{"dataset": "acted Russian speech (Dusha)", "spec_augment": false, "targets": ["emotion"], "widths": [128, 192, 288, 432], "loss": "cross_entropy", "optimizer": "muon", "lr": 0.0037, "nesterov": false, "weight_decay": 0.1}
Rows from block 11, named by matrix and row number. Rows with one number belong to one channel. Each number is 128 + 32 x the weight over its row's rms, rounded and kept within 0 to 255. All counts start at 0.
# convs1: first pointwise conv (model.blocks.11.convs.1.weight, 288x288x1), inputs 0-143
# convs3: second pointwise conv (model.blocks.11.convs.3.weight, 288x288x1, transposed), outputs 0-143
convs1.235 [116 109 111 153 103 124 129 120 136 150 121 195 115 148  95 132 159  66 152 122 132  61  72 155  56 195 148 171  63 155 149 127 142 128 130 104 152  98 114 136  57 121  87 191 138 165 141  93  82 110  81  99 186 121 147 101 171 104 170 165  83 152 152 119 135 129 138  66  85 128  95 152 129  88  94 140 124 117 196  85 128  62 150 139 137 139 148 134 117 174 100  87  66 100  82 112 167 125 177 170 108 163 100 151 101 186 154 119 146  93 162 106 128 125 125 172 111 111 163 199 132  58  62  84 142 103 132 114 185 149 120 201 119 125  88  95 147 116 105 108  91 101 187 130]
convs1.236 [ 79 120 115  39 166  45 119 118 125 158 144 150 180 147 174 119  99 142 206 169  70 127 123 101 110  84  98 147 102 141  80 167 102  99 129 152 153 154 134 103  99 155 143  57 130 137 109 117 148 107 169 198 149  71 110 104 133 122  68 102 169 125 133 157 136 167 152 185 145 115 109 101  97 137 140 157 190 168 116  96 193 121 161 139 130 139 102  96 102 121  95 165  88 112  91 137 193 122 146 169  90 127  76 163 102 119 140 107 161 114 144 180  43 187 124  73 123  74 114 115 121 166 120 135 176  65  62 102  98  63 148  81 173 115  75 112  78 125 117 151 109 124  97 130]
convs1.237 [165 144 132  70 139 131 111 145 139 110  82  69 119 165 163 116  51 133 112 106 121 198 160 183  81 179  73 121  99 145 145 136 143  52 145 143  92 147 138 140  89 163 131 167 134 157 134 127  80 189 148  68 158 140 161  38 144 149 114  92 148  67 136 123 198 124  75 149 149  78 100  92 124  85  85 148 154 138 106 154 114  97 137 104  96 126 117 193  89 158 183 157 153 103 102 147 145 155  90 144 135 240 128 118 137 137 111 150 182 159 105 120 173 128 116 132 143  95 126 105 163 160 135 130 119 127 111 140 124  75 213 190  89 143 106 139  57 122  78  98 190  87 115 122]
convs1.238 [130 101 175 116  84 119 156 180 134  72 134 160 126 102 133 141 111 100 137 102 171 140 107 185 114 104 155 148 142 143  98 211 102 137  96 173 122 141 122 147 135 150 121 139 200 135 111 122 149 177 160 179 123 113 130 159 136 137  67 123 108 128  86  79 128 131  78 158 129 120  88 134 132 115 112 110 195  86 161 107 152 159  95 162 132  86 119 179 110 141 225  95 153 147 152 126 174 129 113 130 110 117 134 200 131 103 106 165 103 151  72 101 131  40 127 145 148 113 133 116 135 146 140 154 140 132 153 117 135 141 115  97 106 111 135  95 116 102 146 120 164 149 122 115]
convs1.239 [191 112 132 142 140 136 135 138 156 158 153  91  98 169 150 140 112 129 105 120 115 177 140 150 106 126 168 132 150 162 154 137 117 153 144 131 113 138 145 151 109  72 140 118 178 106 122  89 102 121 116 167 147 123 105 189  86 113 112 109 124 119 193  60 162 141  77 153 119 135 107 165  85 176 137 149 109 119  99  89 137 144  97 159 136  83 109 148  94 121  88 167 137 154 131 129 145 153 174 162 107 106 154  63 103  78 156 153 174 133 134 114 130 151 176 121  97 110  90 115 117 118 100 127 157 153 139 164 175 127 112 142 107 162 149 163 120 141 151 134 177 120 133 139]
convs1.240 [133 115  68  74 157 166 113 103 101 132 106 195 111 128 112 133 176 130 109 133 117 151 118 119 138 161 125 107 175 133 129  70 116 164 104 140 143  82 160 180 105 110  98 110 133 121 150 115  82 131 123 101 153 158 109 143 171 109 121  77 169 108 125 125  77 176 115 153  96 204 182 153 144 115 189 147 108 134 174 170 139 150 171 127 172 116 101 104 173 103 150 141 142 110 129 128 146 108  97 205 146  99 118 164 155 144 139  46  89 122 161 144  96 130 144 144 187  85 108 136 134 120 119 150  82 125 121 173  89 147  88 180 117 121  96  94 199  71 178 166  93 146  71 144]
convs1.241 [114 135 138 164  89 152  87 172 123 164  82 151 153 151 143  36  87 174 118 175 112  83 163 133 191  94 142 101  90 156 205  57 186 118 124 120 154 122 180 109 125 121  96 121 128 130 158 114 154 101 101 179  94 140 179 113 138  60 117 110 152 132  78 115 190  65 125 150 105  94 147 143 143  88 150 120 140 131 157 137 140 173 147  56 124  94 118 151 132 116  91 197 122 159 199 102 129 121 183  97  97 132 111 133 122 102  99 142 115 106  64 129 118 101 119 144 129  69  99 151 167 157 118 120 151 131 138 166 119 116 100 130 142  76 203 106 127 122  92 142 102 150 103 175]
convs1.242 [183 101  64 117 174  87 171  97 144 112 106 193  98 112 129 132 154 111 116  60 155 128 139  73 116 102  93 160 122 121 163 100 132  96 126  99  90 165 193 129 122 129 125 194 129  90  93 126 147  84 144 143 131 125 153 142 130 153 171 190 130 162 128 159 131  88  81 191 146 115 147 127 148 129 171 146 128 197 152 121  96 112 131 137 115 214 143 148 180  97 123 125 145 156  63 106 110  70 111  88 179  93 109 175 118 139 188 133  90  95 160 152 131 107 180 111 152 153 234 144 120 139 151 122 151 184  60 115 163 127 188 123 152 116 136 147 169 124 176 137 161  74 102  92]
convs1.243 [141 107 167 104 120 121 122 104  94 119 134 152 134 123 108  63 155 128 131 124 127  87  69 132 103 158 146 209 130 116 112 134 125 150 185  67  59 154 138 115 114 127  93 105 110 165 114  96 125 163  74 199 157 136 127 119 109 142 151 121 144 179 104 135 110 115 110 119 151 197  73 216 121 103 107 164  63 100  84 155 105 104 103  42  69 102 126 144 173 130 113 139 145  79 147  58 186  63 108 124 143 115 103 105 158 116 146 115 118 133 124 144  63 105 123 114 112 119 118 130 117 145 154 131 155 109  91 140 157 126 136 123 111 196 123  95  81 144 157 191 108 129 119 116]
convs1.244 [145 167 148 135 130  70 103  81 135 100  63  79 114 139 108 184  43 164 113 155 149 158 141 110 172 102 134 132 138  98 122 125  74 138 146 139  60 137 145 115 164 119 142 108 109 109 167 144 122  83 149  27 146 114 170 157 108 127  83 105 162 163  80 192 135  88 120  76  98 156 104 133 133 110 176 115 105 146 150  91 129 134 127  80 129 112 103 127 120 104 124 164 105 149 141 112 127 144 167 101 125 154 203 128 146 145 119 158 144 185  72 143 121  63 101 175 129 168 152 207 132 219 203 111 160  61 123 183 150 148 145  99  86  96 138 137 161 152 136 138 140 151  95  90]
convs1.245 [134 153 102 118 199 123 122 103  91 141 118 126 155 135 119 202 148  96 107 167 125 146 150 134 116  87 140 151 139 164 112 114 110 157  89  93 153 103 167 143 140 113  74 115 133  96 125 154 144  93 135 170  98 133 108  91 127  62 156  94 130 136  89 152 155 157 203 181 202 136  92 110  86 117 118  97 167 104  73  71  96 124 164 148  82 114  80 158 147  83 161  89 201 131 165 165  65 116 152 147 148 174 121 154 150 154 139  87  68 119 161  69  97 132  62  49 180 145  99 130 136 116 194 161 126 134 150 132 139 143 114 123 138 167 139 153 122 101 103 145 100 160 140 123]
convs1.246 [152  79 171  75 119 154 125  97 130  70 112 178  73 151 101 149  92 179 128 162  31 192 114  16 106 122 130  84  77 130 151 156 107  88 153 113 146 121 118 141 144 108 118 168 131 106 143 182 144 134 116 103 148 142  99  67 184 105 128 100 109 149 156 144 101 110 132  83 100 104 141 151 138 146 142 119 170 123 113  68 107 120 120 117 182 104  87 134 166 103 156 152 137 139 136  41 116  63 116 146 126 144 166  83 180 112 126 122 151  68  69 161 134 174 174 160 147 139 183  96 128  67  77 131 107 110 163 107 106 162 137 198 156  67 163 103 109 139 112 135 165 162 106 165]
convs1.247 [160  71 174 160 131 100 179 137 118 133 116 134 117  86 129 166 108  99 141 127 134 168 178 122 140 107 110 134 109 159 152 159 238  92 114 149 136 133 144 127 119  77 174 114 134 167 161 122 118 190 129 112 128 187  73 141 181 144 122 105  91 112 152 140 100 143 103 104 124 169  87 113 130 162 197 132  86 122 160 170 100  91 120  96 112 165 142 122 159  96 135 107 101 118 150 141 173 129 172 117 140 111 149 127 110 140 162  67  94  94 123 142 112 134 150 174 123 127 130 175 150 213 151 138  72 108 117 105 179 155 157 117 175  87 146 141 122  91 175 182 159 171 219 115]
convs1.248 [145 115 144 192  45 122 124  70  84 160 169 159 159 129 109 116 124 110 163 117 143  62 121 122 136 128 119 140 144 167 139 124 146 154 145 168 135 123 172 196 113  41  57 155  68 122  73 146 147  81  73 192 140 173 101  90 133 147 127 151  79  70 168 151 128 111  89 129 117 109 185 133 158 120 155  94 103 196 130 155 158  97 158 120 191 142 167 126 108 162 163 126 121 122 190 127 131 143 140  90 132  97 143  94 130 172  87  93 204  95 111 124 132 143 159 116 167 108 124 144  85 142 134 124 137 139 116  71 143 164 141  99 120 175  84 134 109 189 142 111 147 109 100 176]
convs1.249 [160 162 158 143 139 123 143  64  77 135 131 104 134 145  97 129 139 163 130 137 151 172  90  85 124 161  87 102 132 114  60 227  85 154 168 174 139 100  78  92 150 109 120 164 157 132 212 139 164 171  93  89 127 105  78 138 123 135  58  89 137 111  77 103 180 153  91 146 145 119 140 123  94 145  84 105 125 152 112 157 139  82  82 147 122 150 104 111 126 156 154 114 101 166  89 118 106 130 136 110  93  91 156 158 176 134  76  91  91  74  99 150  89 198  74 113 130 176 114 200 144  80 123 113 177 163 169 125 102 100  94 157 123 147 103 146 111 150 156 103 186 111 109 151]
convs1.250 [161 164 119 135 138 108 125 135 198  52 186 131 138  58 133 129 184 100 171 130 134 105 166  96  64  86 115 139 116 130 108 145 110 121 134  80 163 147 143 152 128  76  67 104 111 129 163 152  44  71  73 134 110 128  99 198 105 131 156 152 184 100  64 173  98 133 120 166 109 133  72 129 130 168  85 153 158 110 195 121 189 148 127  96 138  62 107 146 192 105 106 100 156 110  59 119 148 160 130  86 123 141 117 135 133  91 128 162 110 127 137 142  56 114 157 117  75 118 108 136  79 171 150 138 131 145  99  87 135 111 131 131 114 159 164 112 103  87 110  90 195 101  94  74]
convs1.251 [ 79 196  91 161 100 115 134 174 117 126  87 120 144 104 117 124  94  84 117 120  65  80 123 119 147 124 117 120 130 143 144 126 130 129 120  86 143 117 177  86 136  78 158 140 118  52 158 174 127  88 128 146 132 147  93 115 148 135 146 140 125 154  96 122 151 142 142 124 122  72 107 141 158 121 136 134 173 152 135 106 164 178 139  80  80 134 145 108 162 168 187 133 135 152 154 109 107 143 148 145 126 124 161 153 109 156  98 108 187 120 122 157 107 157 119 114  79 176 150  85 139 127 155  76  60 150  90 212 158 134 136 116 118 143  98 153 102  43 160  81 116 147 152 175]
convs1.252 [ 87 143 133 123 100 109  62 107 174 108 153 127 151 134 130 152 170 126 136 154 117  88 160 159  99  29 132 113 125 159 127 132 101 147 213  81 125  95  78 181 159 119 143 132 116 159 182 187 109 109 152 155 108 163 132 193  61 142 161 108  88 101 125 116 136 202  91 136  85 110 145 118 106  72 171 151 175 137 183 123 160 182  63 131 135 140  40 104 120 109 104 159 143 155 142 108 130 140 147 152 123  83 172 166 130 118 154  55 122 118 147 109 103 101 139 104 147  55  94 144 156 186 165 149  82 153  84  73 132 110 109  87 134 189 178 141 130  73 160 127 136 141 119  97]
convs1.253 [ 84 125  56 183 109 123 111  75 125  78 145 124 144 193  80  95  78 169 127 114 140  96 154 125 163 160 120 138  86 152 130  94  96 136  89 124 103 164 154 154 159 168 110 145 164 136 100 117  80 172 137  70 156  97 156 160 180 153  96 138 131 128 133 128 120 152 134 216 173 156 117 164 130  99 156 144 137 121  76 138 148 148 107 132 123 132 137 139 127 129 109 110 120 122  98 121 111 180 129 114 112 110 137  79 110 102 100 106  75 159  81 127 172 175 168 132 107 158 137  78 121  87 142 125 164 135 137 147 185 141 142 165 191 146 119 127 111 127  73 138 149 157 207 112]
convs1.254 [161 104 113 141 184 127 130 108  75 150 159 116 169  88 135 104  77  76 135 153 140 173 154  99 219 132 108 118 127 112 146  87  88  71  86 153 164 186 152 157 121 111 151 109  96 135 189 125 174  93 132  84 108 128 121 144 175 123 103 136 155  92 159 108 185 154 154 153 140 130 141 102 112 134 114  63 155 165 127 115 102  89 177 170 111 122 125 132 139 131  85 103 142 150 178  79 138 130 117 154 106 169 161 122 139 127 132 138 196 116 166 129 164 135 157 136  60  96 130 120 152 115 118  96 120 128 140 160 126  63 150  73 127 119 107 151 111 127 120 130 106 160 193 109]
convs1.255 [179 119 123  82 163 133 128 126  94 117 145 109 137 153 103  55 150 117  98 112 171 101 137 180 130 126 121 174 135 136 136  67 172 113 100 126 143 129  90 109 126 137 118 150 112 151 186 150 143 148 132  93 163 121 171 128  92 156 140 166 109 163  94  79  86 152  82 137 162 146 166  98 147 154 144 153 193 152  92 165 147 121 140 166  84 149 132 172 184 132 123  96  48 142 174  51 113 159  84 124 139 171  92  87 159 138 149  42 166 158 148 105  82 115 151 124 164  68 114 105  97 100 131 127 126 112  89  65 111  81 143 113 134 114 100 154 127 201 155 117 118 177  71 146]
convs1.256 [191  98 182 135 151 135 132 126 128 100 153 144 142 149 146 106 108 115 125 118  88 102 120 172 116 166 101 122 123 122  36 185 160 166 202 205 197  65  48 140 175 189 128 144 110 127 204  90  86 118 123  91 128 157 150 168 123 123 175 152 107 141 153  88 167 145 125 106 118 147  98 103 103 149 137 138 120 137 131 186 154 118 149 150 153 160 147 138 132 207 116 123 104  84 211 135 140 123  95 127 129 176 198 109 137 143 136 141  36 167 127  74  83 123 129 102  83  92 108  85 107 159 101 165  94 132 157 158 155 150 117 118 128 183 116 203 144 153 106 128 162 115 135 166]
convs1.257 [155 110 181  84  98  91  68  85  45  95 136  68  94 151 138 149  46 109 111 136 139 110 112 144 145 128 130 173  48 146 109 109 165  92 114 165 104 129 151 115 154 101 117 139 107 165 151  60  94 138 138 112  90 172  93 168 158 129 106 115  90 146  87  96 133 113 133 159 138 124 114  62 161 156 136 126 124 192 162 177 186 105 138 116  90 105 116 154 127 163 153 157 131 124 140  87 104 116 114 116 147 153 130  76 162  84 101 168 135 170 114 165 194 134 148 129 131 132 145 141 120 157 163 130 104 114  92 171 120 113 163 130 155 150 164 170 166 155 135 153 164 204  96 122]
convs1.258 [142 121 140 142 109 205 217 162  94 116 108 115 151 137 121 166  63 120 172 214 144 163  96 131 171 131 112  87 117 124 105  86  91  86 140 137 131 163  81 125 141 117 165  63 131 134  75 131 140 100 140 141 159 146 118 184 159 122 135 176 186  64 151 154 123 156 166 133  77 112 126  80 140  85 115 143 106 126 141 115 109 150 146 141 112  92 149 176  98 126 131  93 113 140 114 155  83 145 160 103 161 111  82 115 102 143 155  84  86 112 128 143 129 157 125 168 174 119 161  86 156  92 153  86 105 128  84 111 181 103 133 156 201 162  97 168 131 138 146  86 110 166  69 117]
convs3.235 [139 156 179 135 127 123  73 136 134 105 167 143 193 131 143 105 142 153  79 129 136  82 155 171 141  77 137 135 126 109 101  95 130 183 116 155 146  98 159 129  63 150 102 163 130 141 115 181 135 156  74  85 121 111 132  99 174 171 168 138 103 164 105  96 181 176 117 158 172 140 135 146 156 128 140 139 152 172 107 107 127 139 161 116  59  93 125  94 164 134 165 106  50 109 104  67  61  89 137 158 104  88 181 153 118 138 137 108 112  65  50 136 162 121 127 152  95 144 152 137 177 105 110 125 117 130 111  66  98 189 100 142 126 157 112 129 116  90 170 123  44 210 120  67]
convs3.236 [172 116 202  86 126 137 171 178 200  91 167 123  98 149 117  89 129 121 107  83 124 120  93 137 149 107  53  79 131 139 139 124  84  79 109 150 148 114 149 110 140 127  90 120 111 140  97 138 169 144 103 109 149 112  64 116 106 182  89 140 150  82 121 141 118 101 150 119  58 114 149 117 154 151 147 151 195 130 149 119 145 159 132 123 169 107  76 158 154 162 209  83 136 139 143 136 102  81 166  51 175 151 123 144 156 119 101 137  90 189 135 199  90 147 123 110 138 142 139 147 102  89 173 142 128 129  82  83 167 123 114 135 105 105  80  90 133 145 148 187 115 111  76 184]
convs3.237 [115 136 118 117 143  93 107 195 176 139 149 118 123 154 145 175 147 150 125 147 163 128 138 140 148 124 161 148 126 110 118  70 107 202 133 161 153 132 167 127  91 119  55 107 151 135 156 132 117 147  96 150  91  66  49 139 160 122  89  95 139  99 107 138  78  96 150 117 156 150 139 139  76 153 111 115 116 143 141 149 126  61  60  85 149 151  36 100  46 152 159 124 118 114 104  78 142 218  93 148 163  88  71 220 128 119 148 120 129 153 132  87 133 100  65 120 137 180 139 158 188 193 162 103 135  99 109 169 121  82 131 138 119 161 104  91 182 150 107 123  85  85 128  97]
convs3.238 [ 98 105 148 113 160 125 121  47 114 106 142  95 168 115 159 120 139  69 121 115 105  93  42 173 224 152 136 133 134  75 114  57 154 151 128 119 142 159 135  86 169 117 146 148 147 167 140 141 120 107 151  71 107 106 153 171 104 136 163 154 144 116 164 138 160 120  82 118 173 120  98 170 164  99 160  75 176  74 149 161 103 101 208 143  60 112 133 154 142  75 189 157 207 127 139 126 158 115 167 116  83 143 179  68 136 127 112 186 156 118  99 143 111  89 165  97 117 110 144 128 149 108 165 143 126 138 132 125 163 120  92 192  98 169  46 110 149 147 161 112 163 173 106 141]
convs3.239 [125 128 145 124  87 167 122 255 137  99  74 119 112 135 129 107  32 107 119 134 114 141 121  87 108 169 151 129 171 123 121 151 120  99 145 152  90 108 142  83 132 127 186 107 162 164 130 158 129 156 103 122 159  71 114 129 127 143 172 138 106 142 152 100 116 159 121 136 122 103  91 127 136 178 119  66  92 169 204  82  90 194 116  93 100 134  61  64 117 140  73 114 126 113 169 162 107 206 136 132 179 128 168 117  75 131 180 132 149  87 135 130 175 114 139  61 155 149 108 129 140  73 140 129 124 144  98 119 131  74 134 127 150 162 105 110 139 144 140 128 105  84 119 201]
convs3.240 [155 114  90 136 112 165 125  79 113  50 135 114 128 172 125 109 104 131 119 168 127 125 144  61 101  89 114  77 129 201 142 105 141  83 138 122 146 117 177  98 129 167 104 129 136 108 109 101 170 112  89 129 142 164 208 153  91 130 131 102 119 168 148 115 149 145  96  98 135  85 109 101 142 178 133 146 123 224 111  98 129 145 191 147 197 100 108 131 119 143 136 116 143 223 104 103 100 146 122 190 121 207 137 131 110 129 117 134 100 107 141  81 127  71  46 109  95 138 131 128 131 123 142 111 140 132 160 102 112 175 103 118 175 105  70 107 175 183 157 120  85 120 157 137]
convs3.241 [ 96 178 113 106 118 135 136 144 152 112  95 112 138  80 138 121 132 166 147 112  94 125 132 113 127  97 147 147 131  74 135 127  52 132 123  96 126 116 151 107 141 108 147  78 123 160 102 128  93  81 165  82  86 117 137  64  70  84 106 147 135 132 183  71 121 137 133 120 146 169 150 137  84 189 163 143 168 116 103 146 136  58 148 140 163  88 114 139 189 122 101 144  91 124 139  98 141  99 143 138 138 127 148 131 148 158 206 149 177 118  95 121 128 138 168 133 151 154 136 127  99 110 104 158 129 139 168  63 115 109 118  83 107 127 110 111 120 117  76 127  80 177 132 150]
convs3.242 [ 95 112 148 158 141 124  94 161  82 146 191 187 165 104  82 130  85  85 123 181 130  98 106 151 155 178 104 106 180 132 122 157  34 151 133 105 149 125 150 106 128 110 118 143 101  88 115 135 127 123 133 109  95 117 183 138 125 140 138 106  86 143 107 118  97 120 110  61 162 159 137  98  91  76 114 109 170 138 167 124  59 209 121 147 161 147  45 148 149 109 192 134 122 170 183 108 117 180 136 135 129 139 141 135 122 125 105  81 119 188  53 135  60 135 136 152  81  29 111 122  90 111 101 133 134 103 178 161 168 132 156 117  31 135 173 156 122 168  88 104  94 118 161  94]
convs3.243 [146 184 105 177 122  72 188 122 168 132 156 124 119 153 127 146 102 126  87 114 174  65 156 101 109 131 142 165  59  74  80  80 118 172 137 199 104 110  70 104 101 136 145 128 124 113 165  87 159 126 130 153 147 120 103 140 173  87  73 116 154 134  97 110  90  58 150 113 190 175  88 124 120 152  79  79 167 116 119 155 102 127 122 100 136 120  86 147 123  78 174 134 149 149  98 140  88 113 134 189 143 111 136 102  87  95 113 158 180 115 162 148 141 103  79 102 119 140  75 162 134  67 155 166 133 134 106 147  91 185 146  92 162  75  97 189 125 117 136 170 186 117 130 127]
convs3.244 [150 124 157 115 141 189  64 137  62 130 191 154 103 127 128  66 163 120 133 133 126 153 172 148 132 119  77  86 123 153 146 141 118 119 158 108 162 130  91 111 143  98 130 165  85 160 123 153 168 154  93 130 144  86  53 136 118 120 174  90 153 118 164 151 179 143  95 146 137 148 135 121 127 141 149  85  85  74  86 140 147 106 116  95 126 102  62  87 161 110 148 147 140 150 113 167 148 103 103 104 149 142 149 121 156 154 190  86 102 121  94 129 151 118  90 157 105  86  68 123  98  87  82 106 141 100  93 129 183 139 111 112 203 128 137 166  77 173 102 159 146 124 137 126]
convs3.245 [134 123  94 114 152 139 106 112 134 130 108 144 174 147  72 161 109 100 123  87  96 136 137 134 126  84 250 147 134  59 143 152 101 132 143  50 153 152 122 166 145 118 145 152 135  61 151 100 191 113 140  91 236 236 144  82 137 148  90 110 115 143  82 164 132 141 102 114 140  76 160 118 155 117 163  94  76 201 102 152 135 148 121  82 165 101 144 166 171 134 137 165 115 148 118 131 157  72 204 158 158  81 122 112 178  79 191 141 137 155 163  98 119  97  96 111 126 155 145 130 126 191  95  94 132 151 201 142 174 153 113 131 142 108 114 115 142  92  90 131 149 128 147 161]
convs3.246 [179 125 110 157 113 156  52  89 141 122  93 145 149 133 179 161 116  80 157 165 147 122  65  88  87 129  78 203 108 187 112 129 112 173 113 109 161 125  69 128 177  83  88  77 144 156 143 136 150 128  92 166 132 151 134  98  98 186 160 110 116 152 146  91 162 129  96 104 116 153 104 155 135 147 139 196  68 146 154 117 164  73 129 150 119 122 189  66 121 185  70  76 141 113 159 132 103 156 142 113 142  63 154 153 123 119 101 108 104 153  68 107 182 140 112 110 149 121 129 134  97 166  98 130 100 163 123 149 128 142 152 129 115 151 123 139  98 113 146 192 112 152  73 122]
convs3.247 [116  53 195 139 139 105 106 156 169 164  99 148 164  91 103 122 118  76  97 116 154 132 139 122 143 172 106 171 185 120 110 132 173 106 125 123 134  67 112  47  95 124 121 103 125 147 117  80 146 113 175  63 119  94 134  83 215 151  99 117  54 121 122  94  91 115 159 126 166 144 119 131  95 116  71  84 159  92  75 128  99 119 165  93  76 141 186 107  63  95 170 115 161 112 156 183 155 116 168 142 122 153 163  96 161 137 117 102 109 138 151 100 169  92  76 102 118 102 128 145 214 110 174 109 124  73 159 144 176 143 126 113 132 214 217 139 136 109 125 123  86 115 178 151]
convs3.248 [186  99 131 159  63 126 156 122 122 118  89  74 129 122 110 145 143  67 119 172 133 141 149 132 169 104  84 137 197 129 135 173 130 160 145 145  98 145  82 150 197 113  48 160 107 120 136 136 110 111 154 112 126 118 117  64 165 115 109 142 194  55 114  85 110  88 127 107 137  98 146 153 123 183 152 142 112 158 146 123 118 112  87 122 153  94  92 125 182 133  79 197 148 108 111 163 145 119 156 157 145 181 105 149  65 118  92  67 127 120 120  81 141 162 170 124 146 106 102 133 162 138 156 110  95 132 140 127 109 152 129  90 180 176 181  89 132 134  75  86 126 177  94 215]
convs3.249 [113 181 125 158 118 168  30 108 144 127 114 136  98 131 195 130  95  69 132 122 148 128 104 119  85 118  58 186 166 111 132 121 122 130 129 146 145 105 108  65 108 110 113 124 152 138 132  96 117 183 141  76 115 113 172  69 129  84 112 161 155  98  90 110 108 116 134 153 172 143 120  83 124 103  69 145 156 126 105 110  92 108 134 172 125 171 115 178 198 107 108 132  84 143 137 139  80 103 150 140 123 142 109 168  83 122 163 155 150 122 102  75  98  99 165 178 131 142 105 118 173 169  65 103 153  95 220 176 175 145 138 122 148 157 166 155 151 112 121 114 159 148 108 131]
convs3.250 [156 111 102 110 123 113 170 102 134 154 140 159 148  90 141 152 138 154 141 143 112 152 137 138  81  95 172 105 135 121 141 198 148 123 151 127 120  79 137 104 112 114 103 144  69  90 152 108 132 179 113 133 210  98  87  74  72 101 133  91 159 119 150  97 125 157 124 144 138 127 154 167 168 103 103 181 158 129 139 117 154 149  83  99 169 147  84 154 183 149 139 159 129 202 129 182 142  96 132 114 143  98 180 209 131 123 101 180  82 145  81 100 185 147 121 197  61  96 102 105 153 162 152 134 146 138 112  66 130  59  64 114  98 135 150 131  77 186 131 115 102 159 106  76]
convs3.251 [151 128 153 145 122  90 135 158 135 167 104 105 116 108 149  68 164 173 117  95 136  95 153  90 174  95 105 138 143  57 135 152 158 158 130 105 126 116 166 110 167 115 129  94  90  72 144 192 138  79 197 102  97 130 163 157 107 140 171  93 116 130 192 109 140 186 153 174 167 131  98 105 116 132  83 114 126  76 149 106 160 176 148 137 126 149 115  98 171 121 141  89 128 110 136 160 117 169 112  29  91 100 141  72 135 148 105  86 128 125 148 147 119 157 130 187  74 169 175 117 139 124 129  82 153 156 116 106 117 124 120 169 102 135 139 114 130 156 109 152  92 175 117 157]
convs3.252 [154 117 100 108 163  99 128 131  69 132  77 158 112 124 179  46 156 149 144 108 167 117 121 121  97 110 147 111  84 142 163 143 149 166 150 139 109  94 125 148 139 127 150 118  83  98 105 115 173 148 141 138 149 146  59 195 159 122 158 164 235 104 113 155 177 101 105 164 121 133  63 197 115 120 143 124 145  90 140 102 135  98  93 133 111  97 172 184 132 148 130 111  99 132 137 137 141 107 164  65  61 151 127  94 194 126 142 129 120 105 136  80  86 113 144 135 114  99 135 125 118  55 126 146 135 128 124 123 121 122 170  96 166  82 104 128 180 113 117  56  72  49 139 114]
convs3.253 [115 196 152  59 128 145 155 120 180  83  57 201  91 139 151 139 124 137 153  84 142 144  84 188  86 135 124 146 126 125 128 133 144 164 135 154 133 123  91  66  52 121 122 167 129 153 111 155 127 194 129 135 134 176 120  89 132 130 140 137  84 132  84 107  78 136 135 134 125 102  58  77 191 120 150 107  58 211 165 147 132 134 127 141 110 120 138 101 130 157 137 116 172 173 133  92 150 186 113 212 127 127  99 162 123 103  67  77 138 111 142 115 195 189 125 150 143  91 187 135  95 118 125  96 134  85 105  58 126 135 158  99  87 170 152 110  73 121 188 129 177 111 123 122]
convs3.254 [ 88 131 133 138 122 173 102 124 111 126 116 142 125 128 124 147 102 151 147 119  69 115 100 163  83 100 156 105  86 102 133 207 104 129 126  75 130  93  66 120 130 128 158 140 149 122 125 147  40 100  28 187 156  81 125 123 122 180 122 101  76 141 155 170 111 153 144 138 149  94 149 158 142 222  94 140  96 122  95 142 137 174  89 191  85 111  61  90 120 163 124 136 138 150 149 129 100 117 124 128 117 120 136 158 125 137  91 184 157 194 111 117 159  84 153  95 120 109 147 102 134  17 149 159 131 141 121 114 103  89 117 201 159 104 102 162 104 102 184 133 117  80 100 110]
convs3.255 [103  51 139 122 183 101 152 132 129 127 158 120 111 115  70 141  56 177 163 123 113 199 149 137 192 172 133 142 113 141 107  99 139  40 124  96 122 102 117 173 169 125 183 110 160 183 112 109 144 175 100 156 135 102 163  93  81 136 142  98 127 117 141 149 127 107 111 101 149 161  94  60 149 118  88 135 135 138 174 110 112 107 197  90 141 115 146 137 122 146 152 132  53 142  97  95 141  88 136 151  91 154  56 168  73  92 146 105 138 154  69 128 151 109 102 122 137  90  97 108 163 123 140 168 114 121 126 171 109  75 110 101 108 180 159  94  81 146 132 129 155  92  65 115]
convs3.256 [141 121 130 106 141 132 147  78 110  84 128 158  89  98  98  66 160 143  55 163 167  63 163  93 170 173 120 124  67 143  99 184 123 133 128 141 133 146  42 126 161 102  67 158 106 115 143  75 108 142 158 138  89 120 103 194 109 144 130 125 116 123 129 139 119 138  63  94 113 134 125 118  94 122 105 131 189  84 173 146  69 158 144 126 109 117 122 139 195 150 157  94 156 155 187 127 180 115 180 164 123  69 125 117 144 137 103 150 164 129 148 155 137 123 193  62  79 145 151 115 107 108 147 147 131 119 105 167 145 152 137 173 105  75 154 202 120 170 182 131  93 129 136 135]
convs3.257 [161 145 132 133 134 157 130 154 135  98 101 117 118 145 153 112 132 192  96 124  79 166 157 154 196  97  93  86 131 112  89 136 133 141  98  81  89 112 193 123 124 132 183  15 176 148 141 181 131 119 115 108 117 113 143 196 159 174  99  49 128  75 136 172 158 103 140  94 146  92  75  36 129  87 126 111 124 141 131 121 153 125 151 158 100  82 112 100 152  74 167 134 109 154  85 127 179 177 118 104 124 146 105 178  83 169 114 118 112 146 189  75  79 164 161 150 161 128  93 135 125 119 107  87  95  86 100 127 118 123 195  49 109 112 130 100 143 121 131 115 162  90  67 100]
convs3.258 [ 91 147 112 147 161  71 107 149 196 199  85 127 118 108 113 156 104 106 119 130 119 110  80 134 136 115 103 108 125 151  92 143  88 120 123 140 156 147 138 169 142 144 150  92  61 146 143  78 111  86 120 151 111 106  90 121  57 153 178 141 161 189 159  99 115  76 103 160 152 125 184 157  75 108  88  70 163 178 129  86 146 168 105 122  52 127  98  90 158  93 205 119 127 136  93 103  60 179 124 129 162 123 164 121 122  94 117 154 103 108 138 153  91 111 113 169 133 141 128 130 158 158 141 141 150 162  74 140 158 183 223 109 153 123 126  89 137  88 122 142 171 143 136 196]